config = dict(
    arch='transformer',
    n_mels=40,
    spec_augment=True,
    num_classes=73,
    mlp_ratio=2,
    subsampling=2,
    init='xavier_uniform',
    beta2=0.99,
    adamw_lr_other_params=0.00096,
    lr_schedule='cosine',
    final_lr_fraction=0.01,
    adamw_weight_decay_other_params=0,
)
Rows from block 5 of a small audio frame classifier, named by matrix and row number. Rows with one number belong to one neuron. Each number is 50 + 10 x the weight over its row's rms, rounded and kept within 0 to 99. All counts start at 0.
After each neuron's rows are labels from the 100 clips, of 14976, where the neuron reaches its highest value: "responds to" is what is common among them. Only what is clearly more common there than usual is listed. The data: synthesized solo parts of chorales (CocoChorales). In brackets: how many of the 100, against the usual share in percent.
# fc1: MLP up (model.blocks.5.mlp.fc1.weight, 640x320), inputs 107-213
# fc2: MLP down (model.blocks.5.mlp.fc2.weight, 320x640, transposed), outputs 107-213

fc1.393:45 27 70 56 60 42 51 52 56 53 32 44 58 56 55 60 49 54 57 63 43 50 55 54 56 35 58 42 28 59 45 48 57 62 49 32 39 57 49 48 59 20 57 61 58 58 41 34 48 48 36 49 58 62 51 47 71 48 50 60 46 56 20 51 46 49 51 52 34 42 48 52 37 42 84 44 68 48 45 54 56 41 70 46 35 46 53 53 48 53 56 58 69 40 53 57 50 59 31 50 33 49 44 61 39 51 32
fc2.393:42 54 47 36 51 59 45 53 43 55 62 40 50 55 47 61 72 59 46 56 39 46 53 62 39 58 45 44 52 29 35 54 37 53 53 56 38 59 44 53 41 50 48 56 55 41 36 44 37 85 60 54 54 42 41 46 51 66 61 49 59 58 64 41 46 69 57 49 53 63 44 53 50 35 47 51 51 55 37 47 58 63 17 52 66 52 40 43 33 34 37 36 58 58 53 48 57 63 75 45 54 58 52 35 61 57 55
responds to: note G4 (29 vs 7.4); note B4 (28 vs 9.4); cello (27 vs 10); note F3 (25 vs 3.7)

fc1.342:65 53 39 51 72 67 49 44 60 56 47 42 33 29 54 38 42 46 41 38 51 40 48 66 63 41 42 40 62 48 49 38 44 34 62 41 42 46 53 39 46 47 50 58 69 54 37 36 38 61 43 49 56 42 41 52 61 64 42 18 48 40 27 61 38 55 55 51 32 58 58 57 41 51 37 49 47 45 41 56 56 49 43 43 69 46 41 46 44 68 50 44 34 55 77 46 62 40 66 54 62 65 52 57 45 69 47
fc2.342:46 49 47 64 58 56 51 52 55 31 75 52 50 53 35 44 40 50 59 62 45 41 47 41 51 80 51 43 55 53 47 75 43 39 69 53 66 45 51 55 36 37 50 53 49 52 61 52 48 66 66 52 35 52 47 48 52 30 27 64 57 58 53 58 64 47 54 53 47 47 38 48 37 61 52 56 49 34 38 63 47 47 52 44 55 44 39 66 49 42 45 52 40 66 61 51 26 62 30 52 26 53 54 56 48 49 53
responds to: note A#4 (41 vs 10.7); note G#4 (29 vs 8.9)

fc1.17:35 64 47 55 51 44 38 32 71 52 47 60 62 56 48 54 54 57 60 43 55 53 34 39 48 53 44 41 45 46 40 38 53 56 42 57 57 44 33 49 45 63 47 51 40 60 54 45 70 51 45 45 45 28 53 29 62 54 51 39 36 45 55 47 56 39 31 58 51 56 29 37 62 51 57 43 44 43 53 45 53 43 38 59 61 31 45 48 62 49 58 49 30 52 57 60 47 55 39 33 67 35 39 42 44 41 62
fc2.17:43 35 40 68 44 36 67 49 52 37 60 55 46 34 35 47 54 68 48 38 31 44 70 61 33 52 48 39 33 60 52 62 43 50 50 51 51 55 72 58 46 60 52 43 47 63 60 47 54 51 68 58 35 57 48 38 55 58 29 44 36 53 50 56 53 55 37 48 40 30 38 42 40 66 65 43 60 54 61 32 43 52 40 48 41 37 54 56 62 49 37 64 63 44 53 49 41 48 52 53 56 49 65 66 18 48 53
responds to: note F#3 (100 vs 4.9); bassoon (54 vs 8.2); note G#3 (43 vs 8); instrument: tuba (36 vs 8.7)

fc1.532:53 49 60 54 52 42 34 62 49 58 50 43 45 41 43 45 47 44 48 70 43 49 33 58 42 35 43 78 60 45 38 52 56 29 59 57 61 59 41 48 68 59 46 42 59 50 47 55 54 47 68 52 60 40 47 34 52 50 60 56 49 53 48 48 59 36 44 53 36 59 48 49 77 40 51 55 33 39 55 53 57 64 47 40 67 39 50 37 39 35 49 53 42 46 35 68 47 37 54 43 39 49 46 45 42 59 49
fc2.532:58 50 48 60 50 43 51 48 71 54 46 43 40 48 58 48 64 55 45 41 60 61 45 38 44 62 36 56 37 58 68 71 44 55 40 54 50 40 53 71 42 55 55 70 61 65 44 62 45 46 42 46 58 54 49 58 35 59 34 37 62 56 31 60 56 43 53 35 59 37 27 57 48 33 59 51 46 55 37 46 45 51 51 66 35 53 46 41 52 54 55 46 46 57 57 52 55 41 52 48 59 48 51 45 59 33 46
responds to: note F#3 (100 vs 4.9); note G#3 (82 vs 8); tuba (65 vs 8.7)

fc1.86:54 60 56 59 39 65 54 49 42 66 52 46 60 42 65 30 46 59 46 33 66 51 54 36 53 47 47 69 49 62 47 41 45 28 58 68 30 51 56 39 43 46 54 58 44 52 43 37 51 36 60 45 46 56 55 40 51 42 48 51 53 43 51 40 57 60 43 40 28 49 53 55 42 59 62 49 40 49 28 40 43 55 51 31 48 42 56 56 42 52 57 62 58 48 67 43 61 46 46 52 52 51 42 61 40 69 54
fc2.86:71 49 47 43 55 56 63 59 65 26 65 42 49 45 44 43 41 52 64 47 56 61 59 65 34 65 44 48 43 42 51 58 62 53 54 35 43 33 60 54 41 53 42 27 63 54 43 32 56 63 58 46 34 60 49 54 41 42 57 61 58 62 63 62 57 46 53 56 49 55 40 71 38 54 63 45 54 51 59 46 39 54 61 53 53 42 56 54 46 58 41 41 56 46 54 55 51 61 33 66 42 72 51 49 57 62 58
responds to: note A#4 (32 vs 10.7); note D#4 (30 vs 10.9)

fc1.53:41 58 47 34 43 41 52 51 56 54 37 52 29 40 39 36 60 65 47 45 51 42 32 46 41 43 55 42 52 51 28 57 61 53 53 50 40 40 59 52 53 29 41 55 64 45 67 45 71 27 51 37 52 37 49 41 39 54 52 43 42 49 58 51 42 34 45 35 39 45 47 52 54 37 52 47 40 54 54 64 61 55 43 67 53 30 38 38 66 43 53 48 41 44 56 54 29 45 31 52 42 46 49 56 51 44 55
fc2.53:50 44 53 51 39 49 43 60 59 55 39 50 62 47 59 46 52 58 43 54 48 51 49 42 34 61 41 56 45 78 47 67 52 46 47 65 53 43 50 67 47 59 53 70 53 46 42 45 60 48 42 41 41 47 34 48 33 58 51 40 35 46 67 62 49 42 44 45 45 62 27 39 52 34 60 62 52 54 52 56 48 69 34 47 56 50 35 52 44 43 38 58 41 49 60 39 51 42 52 55 48 36 44 55 63 52 44
responds to: note F#3 (85 vs 4.9); note G#3 (83 vs 8); cello (61 vs 10)

fc1.278:29 31 58 46 63 54 59 56 64 49 50 59 53 58 50 51 45 68 56 63 58 67 58 37 41 32 52 50 37 61 41 57 52 48 51 46 46 59 45 60 57 60 44 53 41 59 59 44 45 41 41 42 46 49 43 44 59 49 64 55 51 40 31 56 44 54 45 54 47 48 32 48 40 68 47 38 57 47 44 47 55 75 66 48 50 61 56 62 47 37 49 47 65 29 40 61 57 61 66 75 49 69 37 54 43 41 38
fc2.278:57 54 59 36 50 49 40 57 59 40 42 45 49 55 31 62 50 59 49 44 49 29 54 64 42 45 49 38 61 53 32 52 23 52 43 44 50 61 43 47 44 51 47 40 57 47 38 36 34 63 66 56 66 47 51 40 67 52 52 55 48 47 44 49 59 29 39 46 51 22 42 55 47 37 41 47 42 66 46 50 44 34 37 48 47 41 70 77 47 47 48 51 58 60 60 34 43 50 47 61 72 42 44 48 52 33 58
responds to: note G4 (64 vs 7.4); note F#4 (33 vs 8.3); note A4 (31 vs 8.7); note E4 (29 vs 8.5)

fc1.35:33 60 50 50 62 31 34 56 35 41 58 44 31 49 37 51 47 54 51 49 51 49 27 51 41 64 34 49 47 40 55 41 47 55 49 60 36 60 39 46 49 32 54 72 41 59 42 32 72 46 54 45 74 57 41 64 51 41 34 59 46 57 51 57 49 37 79 29 38 44 51 43 49 45 41 53 39 57 42 65 32 57 36 58 57 40 51 58 61 58 52 62 52 45 55 43 40 45 36 56 49 54 41 42 45 59 37
fc2.35:34 61 39 65 48 53 52 54 38 71 55 52 52 39 33 35 62 44 54 38 62 45 42 49 44 59 49 55 48 50 52 71 41 50 49 47 40 51 42 50 38 43 52 29 40 38 57 60 52 49 56 55 39 27 22 50 36 44 55 41 34 51 56 44 49 71 42 38 62 65 68 50 65 45 59 51 57 52 50 72 56 53 55 39 66 47 51 49 42 53 39 65 53 39 42 48 66 42 46 38 68 50 44 54 46 54 58
responds to: note C#3 (74 vs 1.5); cello (60 vs 10); note G#3 (59 vs 8); note F#3 (35 vs 4.9)

fc1.490:51 52 79 57 48 59 41 51 45 39 42 52 50 58 42 32 72 47 48 45 39 54 24 54 53 47 38 44 42 63 45 48 61 52 47 47 60 49 81 43 58 46 57 67 54 46 48 46 47 34 39 45 52 49 43 48 48 39 52 42 45 62 59 60 62 30 56 58 48 51 40 54 55 57 48 51 54 61 54 53 57 50 40 37 57 52 44 39 50 49 69 55 47 23 57 47 39 66 55 56 51 52 39 70 40 37 37
fc2.490:57 61 52 55 59 53 35 49 55 52 68 51 55 41 71 53 49 65 59 55 48 50 50 54 44 34 41 50 46 37 51 45 54 48 48 53 53 48 43 27 43 54 50 35 60 38 38 47 72 58 48 63 43 55 47 45 55 67 61 26 45 49 60 45 50 45 31 48 59 42 53 39 42 49 54 47 58 66 41 51 47 41 60 44 53 42 41 61 48 34 71 63 60 45 53 45 53 51 56 51 28 32 41 53 59 42 41
responds to: note G#5 (99 vs 3.9); violin (84 vs 13.8); note G5 (54 vs 6.3); note F5 (48 vs 8.3)

fc1.460:61 46 57 60 43 36 43 51 45 34 53 50 54 42 44 42 42 42 47 35 36 45 55 54 44 68 41 61 54 55 43 55 58 49 47 58 49 26 15 47 62 47 42 60 41 43 38 51 40 43 48 49 43 63 28 58 41 45 33 32 65 41 37 51 54 45 47 62 61 46 30 57 44 50 41 56 62 52 53 57 57 38 33 41 50 53 47 49 41 59 59 57 42 33 55 50 42 56 37 47 53 51 48 48 47 54 43
fc2.460:45 50 41 59 59 47 49 54 39 58 60 60 43 48 50 34 43 51 41 48 50 48 48 61 46 51 46 59 51 51 50 66 61 37 55 42 49 33 43 47 61 69 54 02 38 38 40 62 35 42 52 44 38 33 31 41 54 33 54 53 59 37 53 58 53 54 33 64 54 42 45 45 70 60 46 69 43 57 61 50 41 35 69 56 70 62 48 53 44 47 49 53 48 31 40 25 58 46 47 41 61 42 51 56 42 34 54
responds to: note C#3 (91 vs 1.5); cello (76 vs 10); note G#3 (57 vs 8); note F#3 (46 vs 4.9)

fc1.359:46 41 51 52 59 39 52 46 42 39 36 64 50 41 57 59 63 44 55 38 55 55 44 41 49 65 39 65 79 35 55 36 35 50 40 49 59 45 52 37 48 46 65 49 33 35 43 36 71 37 48 42 48 56 27 53 42 49 50 57 51 46 36 46 48 46 70 47 59 41 58 46 43 53 35 53 46 51 37 47 55 54 42 55 66 40 52 51 47 54 52 55 54 47 42 26 55 41 42 46 49 49 44 30 45 55 50
fc2.359:46 43 68 60 55 45 53 54 40 58 46 33 40 46 67 39 40 48 54 67 53 38 56 50 47 56 48 50 59 61 48 71 50 59 50 42 30 40 42 58 51 58 61 32 50 50 50 65 50 56 42 48 46 39 47 52 54 48 64 38 39 56 43 56 61 47 29 42 51 40 52 44 52 64 51 58 61 39 54 45 57 51 57 48 71 70 54 57 38 51 44 49 66 32 40 41 50 34 49 29 37 45 46 57 39 43 54
responds to: note C#3 (100 vs 1.5); note G#3 (55 vs 8); bassoon (54 vs 8.2); note F#3 (44 vs 4.9)

fc1.159:48 26 61 31 50 50 41 62 52 45 34 45 43 41 43 36 48 54 51 56 50 56 40 49 60 56 48 56 55 36 31 55 54 46 58 57 51 46 59 51 63 40 45 61 40 41 45 49 61 46 70 33 45 53 60 56 62 40 55 59 43 47 50 55 38 37 62 42 43 55 46 56 54 42 47 66 54 42 39 58 55 59 58 55 45 42 51 61 37 51 65 63 32 26 44 51 57 56 72 47 35 55 51 42 43 34 58
fc2.159:50 45 50 60 51 62 51 56 33 62 39 43 39 49 63 42 62 51 49 41 70 50 66 55 48 67 36 31 38 68 50 68 46 57 57 64 32 62 48 70 33 48 54 53 61 57 42 49 49 44 36 72 44 39 38 59 47 52 49 49 43 50 37 52 42 54 52 48 51 33 29 45 36 16 53 48 54 52 47 56 59 61 35 47 41 69 51 41 62 45 49 42 54 57 63 61 52 34 47 53 55 43 42 56 60 43 38
responds to: note F#3 (90 vs 4.9); bassoon (87 vs 8.2); note G#3 (53 vs 8); note A#3 (41 vs 10.2)

fc1.126:45 43 51 51 45 57 53 51 52 34 32 47 28 63 33 49 50 52 45 53 54 54 57 54 60 53 45 61 57 43 56 43 32 55 51 44 42 58 45 54 45 58 49 76 52 52 51 35 56 49 49 51 53 58 49 47 68 39 47 36 54 42 44 57 62 33 57 45 61 47 59 49 45 51 68 43 59 65 45 58 43 48 62 63 56 41 53 58 38 49 44 46 61 52 65 62 62 31 70 40 53 68 62 65 44 49 51
fc2.126:53 61 60 66 37 57 38 56 41 58 56 54 61 52 44 51 40 40 46 36 66 66 60 62 64 52 56 52 33 53 43 36 50 49 37 31 47 42 45 50 37 46 39 46 49 58 73 49 71 40 47 43 46 24 59 63 55 34 48 48 50 63 63 54 46 48 51 46 57 50 58 42 49 48 37 50 50 49 41 58 52 47 53 56 48 15 41 45 62 57 39 53 42 66 46 35 43 52 41 42 39 39 49 44 57 66 48
responds to: note G#5 (65 vs 3.9); flute (49 vs 8.6); note F5 (33 vs 8.3); note A#5 (29 vs 1.3)

fc1.11:50 64 33 47 53 46 46 65 51 42 42 59 55 53 54 51 53 40 73 48 58 50 53 50 36 58 51 77 49 45 39 40 39 51 48 64 52 57 61 48 42 54 48 76 53 57 63 60 44 42 47 54 51 53 54 21 44 69 47 41 34 49 38 51 44 29 67 62 44 48 55 63 42 60 43 32 64 62 64 55 44 53 56 71 61 53 45 51 32 50 49 63 48 49 36 47 55 60 56 39 51 45 39 47 58 37 44
fc2.11:50 45 46 46 46 44 39 56 40 65 35 27 55 64 48 57 56 56 49 40 59 48 57 42 60 48 58 54 55 50 74 54 51 38 44 44 54 59 66 52 65 58 31 28 44 51 37 53 50 38 47 59 36 48 36 49 62 69 49 50 38 38 48 35 43 37 47 51 64 65 48 43 57 43 56 48 50 49 59 51 41 35 42 47 42 37 37 58 52 39 47 29 54 55 56 59 57 61 56 44 46 39 50 56 49 53 67
responds to: note G4 (64 vs 7.4); oboe (56 vs 7.5); note A4 (33 vs 8.7)

fc1.98:59 45 40 53 62 43 52 43 63 62 52 39 58 44 55 45 41 36 44 70 58 39 59 41 58 54 64 60 53 55 51 37 50 25 54 40 45 66 53 49 48 41 51 54 50 67 52 34 53 50 51 51 67 54 40 47 46 51 52 34 60 46 65 47 72 45 57 43 63 42 45 71 54 34 28 52 52 49 44 62 44 45 36 40 45 50 35 74 49 64 58 48 42 59 61 48 48 44 59 42 49 46 49 63 60 54 56
fc2.98:74 64 44 49 43 39 52 46 52 34 50 45 62 51 52 60 51 54 49 31 56 64 40 60 47 53 53 49 50 54 41 49 47 46 37 50 51 51 34 63 45 63 57 60 50 51 51 62 51 38 57 36 50 42 53 66 40 45 34 53 74 74 63 49 52 45 61 36 30 51 56 51 56 54 54 46 66 49 57 52 44 68 45 51 70 49 59 21 48 43 40 49 44 47 67 36 40 49 65 41 40 45 47 51 71 76 50
responds to: note G4 (73 vs 7.4); note F4 (64 vs 9); note A4 (46 vs 8.7); trombone (33 vs 7.2)

fc1.206:66 53 48 50 60 60 61 54 41 37 43 54 42 72 46 55 59 48 57 34 56 41 51 61 57 49 57 65 46 52 39 54 54 51 47 53 79 53 43 48 56 54 58 66 51 55 53 48 45 58 53 49 46 63 57 44 51 63 53 40 52 53 41 61 59 34 55 54 45 68 33 67 52 54 49 44 56 56 65 46 50 59 53 43 53 45 52 35 43 65 51 56 46 35 62 69 41 48 55 44 50 55 34 62 48 54 39
fc2.206:55 52 60 48 46 52 48 54 47 45 52 35 51 34 55 47 58 78 62 45 33 63 64 54 42 47 63 57 37 35 45 41 48 36 50 42 39 53 67 41 50 55 28 39 32 47 28 51 40 51 59 54 61 56 44 58 51 50 74 53 45 49 55 51 55 35 49 57 61 63 52 55 50 48 50 38 57 53 62 36 55 48 57 33 47 28 46 53 62 47 57 42 46 50 43 41 52 55 42 43 72 43 50 52 44 42 46
responds to: note G4 (51 vs 7.4); cello (35 vs 10); note A4 (31 vs 8.7); note D#3 (30 vs 2.5)

fc1.67:45 40 57 52 31 57 52 75 58 55 47 71 36 34 64 48 47 51 46 45 42 33 54 43 44 65 56 60 57 46 64 49 47 44 43 52 44 58 50 62 55 41 57 71 40 46 58 61 51 49 42 47 49 61 41 35 66 56 19 57 51 47 54 58 53 41 61 51 42 49 56 57 43 60 37 59 46 41 39 54 53 50 35 48 56 40 44 58 50 68 33 44 56 47 44 47 16 44 59 68 58 48 43 58 73 60 48
fc2.67:56 56 48 53 75 53 39 45 53 43 56 39 44 48 64 48 43 49 55 44 57 50 56 72 44 35 59 49 68 51 46 50 55 32 26 55 63 46 55 68 54 53 52 56 42 58 55 49 41 51 55 31 45 51 45 38 35 51 43 31 44 59 36 50 52 41 24 59 44 51 53 47 40 54 50 54 69 59 62 58 34 61 66 49 52 57 54 52 35 57 57 48 52 44 45 45 49 30 61 48 42 50 41 57 28 60 65
responds to: note G4 (63 vs 7.4); note F4 (53 vs 9); note A4 (43 vs 8.7); note G#4 (27 vs 8.9)

fc1.625:52 53 52 37 51 45 40 36 50 44 44 35 59 59 54 26 41 52 51 43 55 59 58 40 48 48 40 51 35 40 51 47 58 40 47 52 48 43 30 46 48 57 46 60 48 59 41 39 67 43 57 28 48 41 53 32 47 45 51 53 44 48 44 43 53 52 52 57 73 55 36 41 45 51 45 52 43 49 62 45 52 42 47 49 56 45 50 38 46 47 53 54 49 38 59 48 37 51 53 60 50 39 51 46 39 43 63
fc2.625:35 56 45 67 38 27 63 48 60 43 61 46 55 65 43 36 49 42 39 51 38 58 41 45 47 68 51 39 32 65 33 74 58 34 45 52 44 40 67 51 44 39 54 34 50 72 53 45 53 51 36 33 30 47 41 50 48 55 32 32 40 51 44 42 42 51 50 53 49 50 40 44 35 51 76 45 54 44 58 36 32 48 46 51 44 51 50 51 63 47 42 61 62 32 52 45 54 37 52 48 53 52 38 46 27 61 63
responds to: note F#3 (75 vs 4.9); bassoon (58 vs 8.2); note B3 (37 vs 9.5); note E3 (35 vs 2.8)

fc1.264:45 46 47 52 40 66 34 50 48 69 46 50 63 54 62 49 46 52 30 43 49 40 75 68 36 46 50 45 64 59 46 46 55 51 69 65 61 46 62 57 44 52 40 63 46 51 44 41 75 40 61 46 37 61 37 54 48 53 42 26 42 66 74 52 47 37 42 81 59 36 48 59 49 42 52 59 58 70 40 58 47 37 50 46 44 60 53 42 55 44 37 51 55 45 61 48 49 40 59 46 68 47 69 60 39 46 39
fc2.264:69 66 70 53 61 46 70 39 30 46 62 63 53 56 61 48 35 36 54 51 44 57 33 53 33 63 46 65 49 48 43 48 50 51 50 59 45 46 50 41 69 45 42 26 66 51 49 58 51 39 40 44 46 34 58 32 43 41 67 49 63 56 57 53 46 45 39 54 48 46 46 44 64 75 57 55 46 67 56 56 58 37 45 53 53 50 60 60 54 41 49 50 43 48 51 44 48 58 58 53 60 43 58 59 62 56 67
responds to: note A#4 (57 vs 10.7); note A4 (40 vs 8.7); note C#5 (39 vs 10.2); note G#4 (34 vs 8.9)

fc1.64:52 49 34 58 31 38 50 46 33 46 45 58 47 66 52 56 69 44 46 45 54 53 50 40 56 66 36 52 60 48 54 59 56 57 47 43 46 55 43 58 50 58 64 67 28 43 52 59 53 38 47 49 41 51 27 42 25 45 38 40 43 51 55 51 48 55 65 48 58 38 58 64 42 57 33 53 55 51 46 40 48 71 55 62 51 53 43 49 70 53 55 43 64 48 41 60 54 51 41 42 51 72 62 39 43 55 54
fc2.64:47 57 40 60 57 30 66 68 39 61 44 48 28 56 58 46 44 51 59 63 46 60 46 60 52 46 51 67 54 49 61 51 43 36 59 56 40 30 58 56 54 63 57 37 52 56 40 50 52 43 36 54 40 64 52 51 45 42 47 35 43 34 25 51 51 54 44 55 42 52 41 34 47 67 52 53 49 73 57 49 45 44 75 58 61 67 65 49 39 50 65 44 44 38 49 47 43 42 53 35 57 42 48 69 38 48 72
responds to: note C#3 (100 vs 1.5); note G#3 (50 vs 8); bassoon (49 vs 8.2); note F#3 (43 vs 4.9)

fc1.221:46 58 45 58 54 52 47 61 54 42 33 57 39 49 62 55 53 53 59 49 52 56 46 42 66 62 34 43 43 56 54 70 52 60 58 52 53 54 49 53 43 46 50 69 49 61 33 48 30 37 46 46 65 34 36 54 52 58 22 55 33 52 47 56 53 48 55 43 60 50 65 53 42 59 52 56 44 42 48 46 57 67 30 50 57 39 48 54 50 43 56 60 56 54 51 37 56 44 47 60 39 46 52 37 33 51 46
fc2.221:44 46 50 64 70 61 39 44 48 43 55 48 46 41 42 56 46 69 42 53 45 63 59 50 48 55 56 34 55 34 60 52 60 53 59 66 65 60 40 56 40 55 55 49 49 62 48 45 70 48 61 52 60 48 57 54 52 60 54 47 31 49 35 41 52 47 40 57 40 59 62 59 53 51 65 51 71 47 63 58 53 37 59 38 67 51 42 54 37 42 58 68 62 61 56 43 51 41 60 57 58 45 39 48 49 60 45
responds to: note D3 (93 vs 2.3); note A3 (57 vs 8.6); tuba (55 vs 8.7); note G3 (41 vs 6.2)

fc1.384:43 54 49 40 52 51 36 35 44 44 48 46 26 37 39 42 62 57 30 55 44 48 48 47 53 67 61 42 58 42 43 55 43 56 58 56 42 50 63 74 54 30 44 70 51 56 40 54 61 60 57 49 46 36 42 57 53 57 60 42 41 60 44 41 33 35 50 41 41 51 47 71 49 50 38 51 52 48 59 65 50 58 46 54 49 55 61 53 36 48 38 49 38 59 55 38 29 41 40 34 52 57 57 56 61 45 52
fc2.384:51 39 48 58 40 46 65 67 45 47 41 50 48 60 53 45 60 48 64 50 54 62 46 43 59 60 50 46 28 71 65 69 46 47 39 48 38 45 39 50 44 48 69 61 48 55 51 35 71 59 46 41 57 23 55 57 37 51 36 37 35 38 41 60 58 54 52 36 47 46 44 52 56 44 46 35 51 47 60 77 57 59 39 43 42 44 27 50 67 42 57 50 51 61 58 59 50 56 38 66 63 50 48 62 42 59 66
responds to: note F#3 (79 vs 4.9); bassoon (78 vs 8.2); note G#3 (48 vs 8)

fc1.132:29 37 50 56 35 62 43 54 63 58 47 67 58 61 52 41 46 45 56 45 54 52 51 50 39 68 60 43 61 52 49 39 45 55 51 71 59 50 60 35 49 52 42 47 50 66 43 60 57 37 32 51 51 59 50 47 54 62 29 49 36 50 47 43 57 32 42 54 55 39 46 42 25 56 50 50 51 49 41 55 43 35 36 51 46 56 68 40 61 57 51 38 46 49 39 41 59 40 60 38 62 57 67 64 57 38 39
fc2.132:66 48 52 43 56 49 42 46 57 54 53 55 42 49 45 62 39 57 57 52 52 47 48 65 25 51 53 68 54 37 63 66 48 35 43 49 46 55 54 62 48 48 55 23 63 70 59 51 60 39 35 44 46 26 46 58 51 56 63 54 70 48 44 40 49 31 36 52 44 53 46 37 50 51 41 64 51 42 50 46 57 38 58 47 62 57 62 68 54 43 56 73 59 55 54 35 47 50 48 65 56 46 49 46 55 68 46
responds to: note A#4 (63 vs 10.7); note A4 (46 vs 8.7); note C5 (41 vs 10.2); tuba (30 vs 8.7)

fc1.233:36 47 56 54 67 46 39 43 54 67 63 69 42 57 42 53 35 45 54 54 41 46 64 67 61 47 57 29 57 51 59 53 35 56 51 58 52 53 35 41 54 45 71 44 50 57 36 52 58 46 37 35 54 72 36 51 59 48 50 55 51 45 40 57 53 46 56 40 48 35 62 31 35 61 51 43 48 53 46 44 59 57 55 52 54 67 65 47 61 54 43 45 62 49 61 46 67 45 49 59 62 46 49 53 54 44 46
fc2.233:44 59 53 50 52 61 58 64 68 45 41 61 46 45 47 68 50 58 58 44 61 48 57 47 44 41 54 56 57 45 33 55 52 39 47 52 56 30 50 59 49 46 51 45 54 37 58 39 70 47 60 53 65 55 56 61 48 43 47 59 62 59 42 49 54 62 75 49 46 45 46 50 46 42 48 46 24 57 41 60 49 56 46 52 58 49 61 54 58 53 40 51 44 43 55 45 42 57 53 69 70 46 48 40 62 43 41
responds to: note D3 (42 vs 2.3); note E3 (29 vs 2.8); bassoon (29 vs 8.2)

fc1.608:57 39 45 65 45 34 39 38 48 60 44 54 53 47 49 36 53 63 46 58 28 63 32 59 57 66 48 48 49 45 46 39 43 38 36 44 33 38 45 22 46 45 44 72 42 43 61 43 52 47 42 55 41 46 40 54 41 41 33 38 66 54 52 41 63 42 68 55 69 44 41 38 44 58 45 52 48 52 34 67 51 42 47 65 51 40 50 67 48 53 61 71 50 28 50 44 47 60 52 42 54 43 61 57 66 45 46
fc2.608:61 42 49 48 50 35 60 36 50 31 68 53 40 43 67 58 49 55 69 53 58 35 71 63 46 46 56 45 63 55 43 67 52 57 49 46 51 49 69 41 43 67 54 47 33 69 41 53 35 57 52 28 57 29 47 35 59 58 62 47 54 50 34 50 55 55 47 45 47 51 39 54 45 48 43 56 45 49 73 50 41 47 49 42 52 53 49 44 39 44 53 48 61 41 66 53 51 50 56 48 55 50 45 47 37 44 66
responds to: note C#3 (99 vs 1.5); note G#3 (56 vs 8); cello (56 vs 10); note F#3 (41 vs 4.9)

fc1.100:35 34 51 51 55 52 48 72 36 47 40 43 48 30 34 52 42 55 30 37 51 40 53 66 46 59 50 58 39 57 37 47 49 61 32 55 39 43 43 51 54 63 43 60 46 54 37 64 52 34 57 50 49 48 37 39 37 40 18 38 45 49 52 39 53 46 59 61 56 39 42 61 52 45 57 66 54 66 36 47 41 43 28 60 45 38 57 52 46 42 46 44 56 58 55 35 42 54 54 43 56 57 68 40 41 39 39
fc2.100:37 49 45 53 59 51 47 43 44 47 61 45 38 67 48 45 49 45 26 35 51 44 43 56 36 48 56 62 47 66 65 64 69 46 54 41 43 63 55 58 56 63 35 30 50 29 44 55 52 41 49 33 37 54 60 46 32 57 52 42 45 38 41 41 62 42 40 55 46 54 43 36 48 37 54 63 57 41 71 31 53 33 57 57 65 53 47 52 48 41 56 54 60 36 64 59 39 44 56 43 51 54 42 45 49 57 46
responds to: note A#4 (96 vs 10.7); oboe (47 vs 7.5); violin (33 vs 13.8)

fc1.109:44 43 49 35 50 37 56 46 68 52 39 64 52 45 41 55 36 38 70 49 66 45 52 62 67 47 63 50 63 40 45 43 35 38 54 58 39 38 57 41 52 34 42 56 57 53 57 38 56 58 43 46 59 52 41 51 60 63 65 50 45 71 46 59 54 39 55 59 45 56 62 53 57 59 46 58 70 53 35 41 58 48 43 59 60 55 55 38 52 50 63 45 49 57 59 37 65 42 50 43 42 48 48 48 45 42 44
fc2.109:43 43 65 58 37 68 55 43 57 42 50 61 39 36 67 39 48 46 54 35 27 65 51 35 49 58 47 67 42 45 50 53 51 53 45 27 44 51 50 54 42 60 44 35 65 50 45 71 39 41 58 33 53 33 46 51 32 44 46 46 60 68 58 47 62 57 49 54 64 55 39 55 71 47 53 47 55 52 43 46 54 43 50 74 56 52 65 53 41 45 35 46 42 52 62 43 53 70 32 42 63 50 52 55 45 55 44
responds to: note A#4 (36 vs 10.7); note G3 (33 vs 6.2); note A#3 (33 vs 10.2); tuba (28 vs 8.7)

fc1.295:44 43 58 62 53 46 54 52 20 47 49 65 35 29 44 52 50 55 40 43 50 47 52 33 53 77 46 59 53 58 43 53 45 58 32 47 43 50 62 67 53 50 46 69 50 33 49 43 49 42 60 45 35 57 60 35 48 44 50 45 61 53 62 29 43 55 46 54 43 57 31 58 55 50 35 52 38 56 58 54 50 57 52 46 38 66 49 51 45 42 44 37 42 30 59 65 59 58 52 44 54 57 51 61 48 44 35
fc2.295:60 59 49 54 41 40 34 47 54 50 51 46 52 60 62 47 57 33 59 73 36 59 53 51 49 63 50 49 61 29 51 46 37 71 63 51 49 59 53 40 54 44 41 43 51 57 48 51 33 46 40 40 48 53 29 56 59 60 64 48 55 43 63 63 44 49 63 45 44 41 39 39 60 45 61 47 58 35 41 18 49 44 53 33 63 45 57 27 34 45 48 41 52 48 43 57 61 42 56 37 45 56 47 64 47 53 59
responds to: note C#3 (86 vs 1.5); cello (44 vs 10); note C#4 (34 vs 12); note F#3 (25 vs 4.9)

fc1.459:57 34 59 48 54 58 53 56 42 53 25 28 32 52 30 44 49 38 48 53 49 49 60 49 40 55 61 55 38 64 21 37 50 79 36 51 66 49 48 61 52 58 58 66 53 54 46 34 52 30 40 50 53 47 44 48 56 52 49 49 25 59 50 51 59 48 61 56 49 54 38 48 28 52 47 51 38 53 46 44 51 64 42 49 48 38 58 57 49 32 67 66 56 42 50 33 49 55 42 36 46 50 48 49 44 42 37
fc2.459:47 51 69 60 52 46 45 49 46 46 56 51 63 56 67 51 45 39 44 58 38 49 52 62 35 57 33 48 54 45 35 54 64 58 52 45 53 58 54 45 52 50 49 48 67 58 36 68 51 49 46 39 37 39 47 36 49 55 53 58 21 49 48 34 45 44 40 48 41 62 56 63 34 72 44 59 60 33 53 48 41 43 56 29 48 31 55 70 51 40 46 57 49 68 39 52 53 47 50 38 40 50 52 47 53 53 51
responds to: note A#4 (97 vs 10.7); violin (60 vs 13.8); note C5 (41 vs 10.2); note A4 (37 vs 8.7)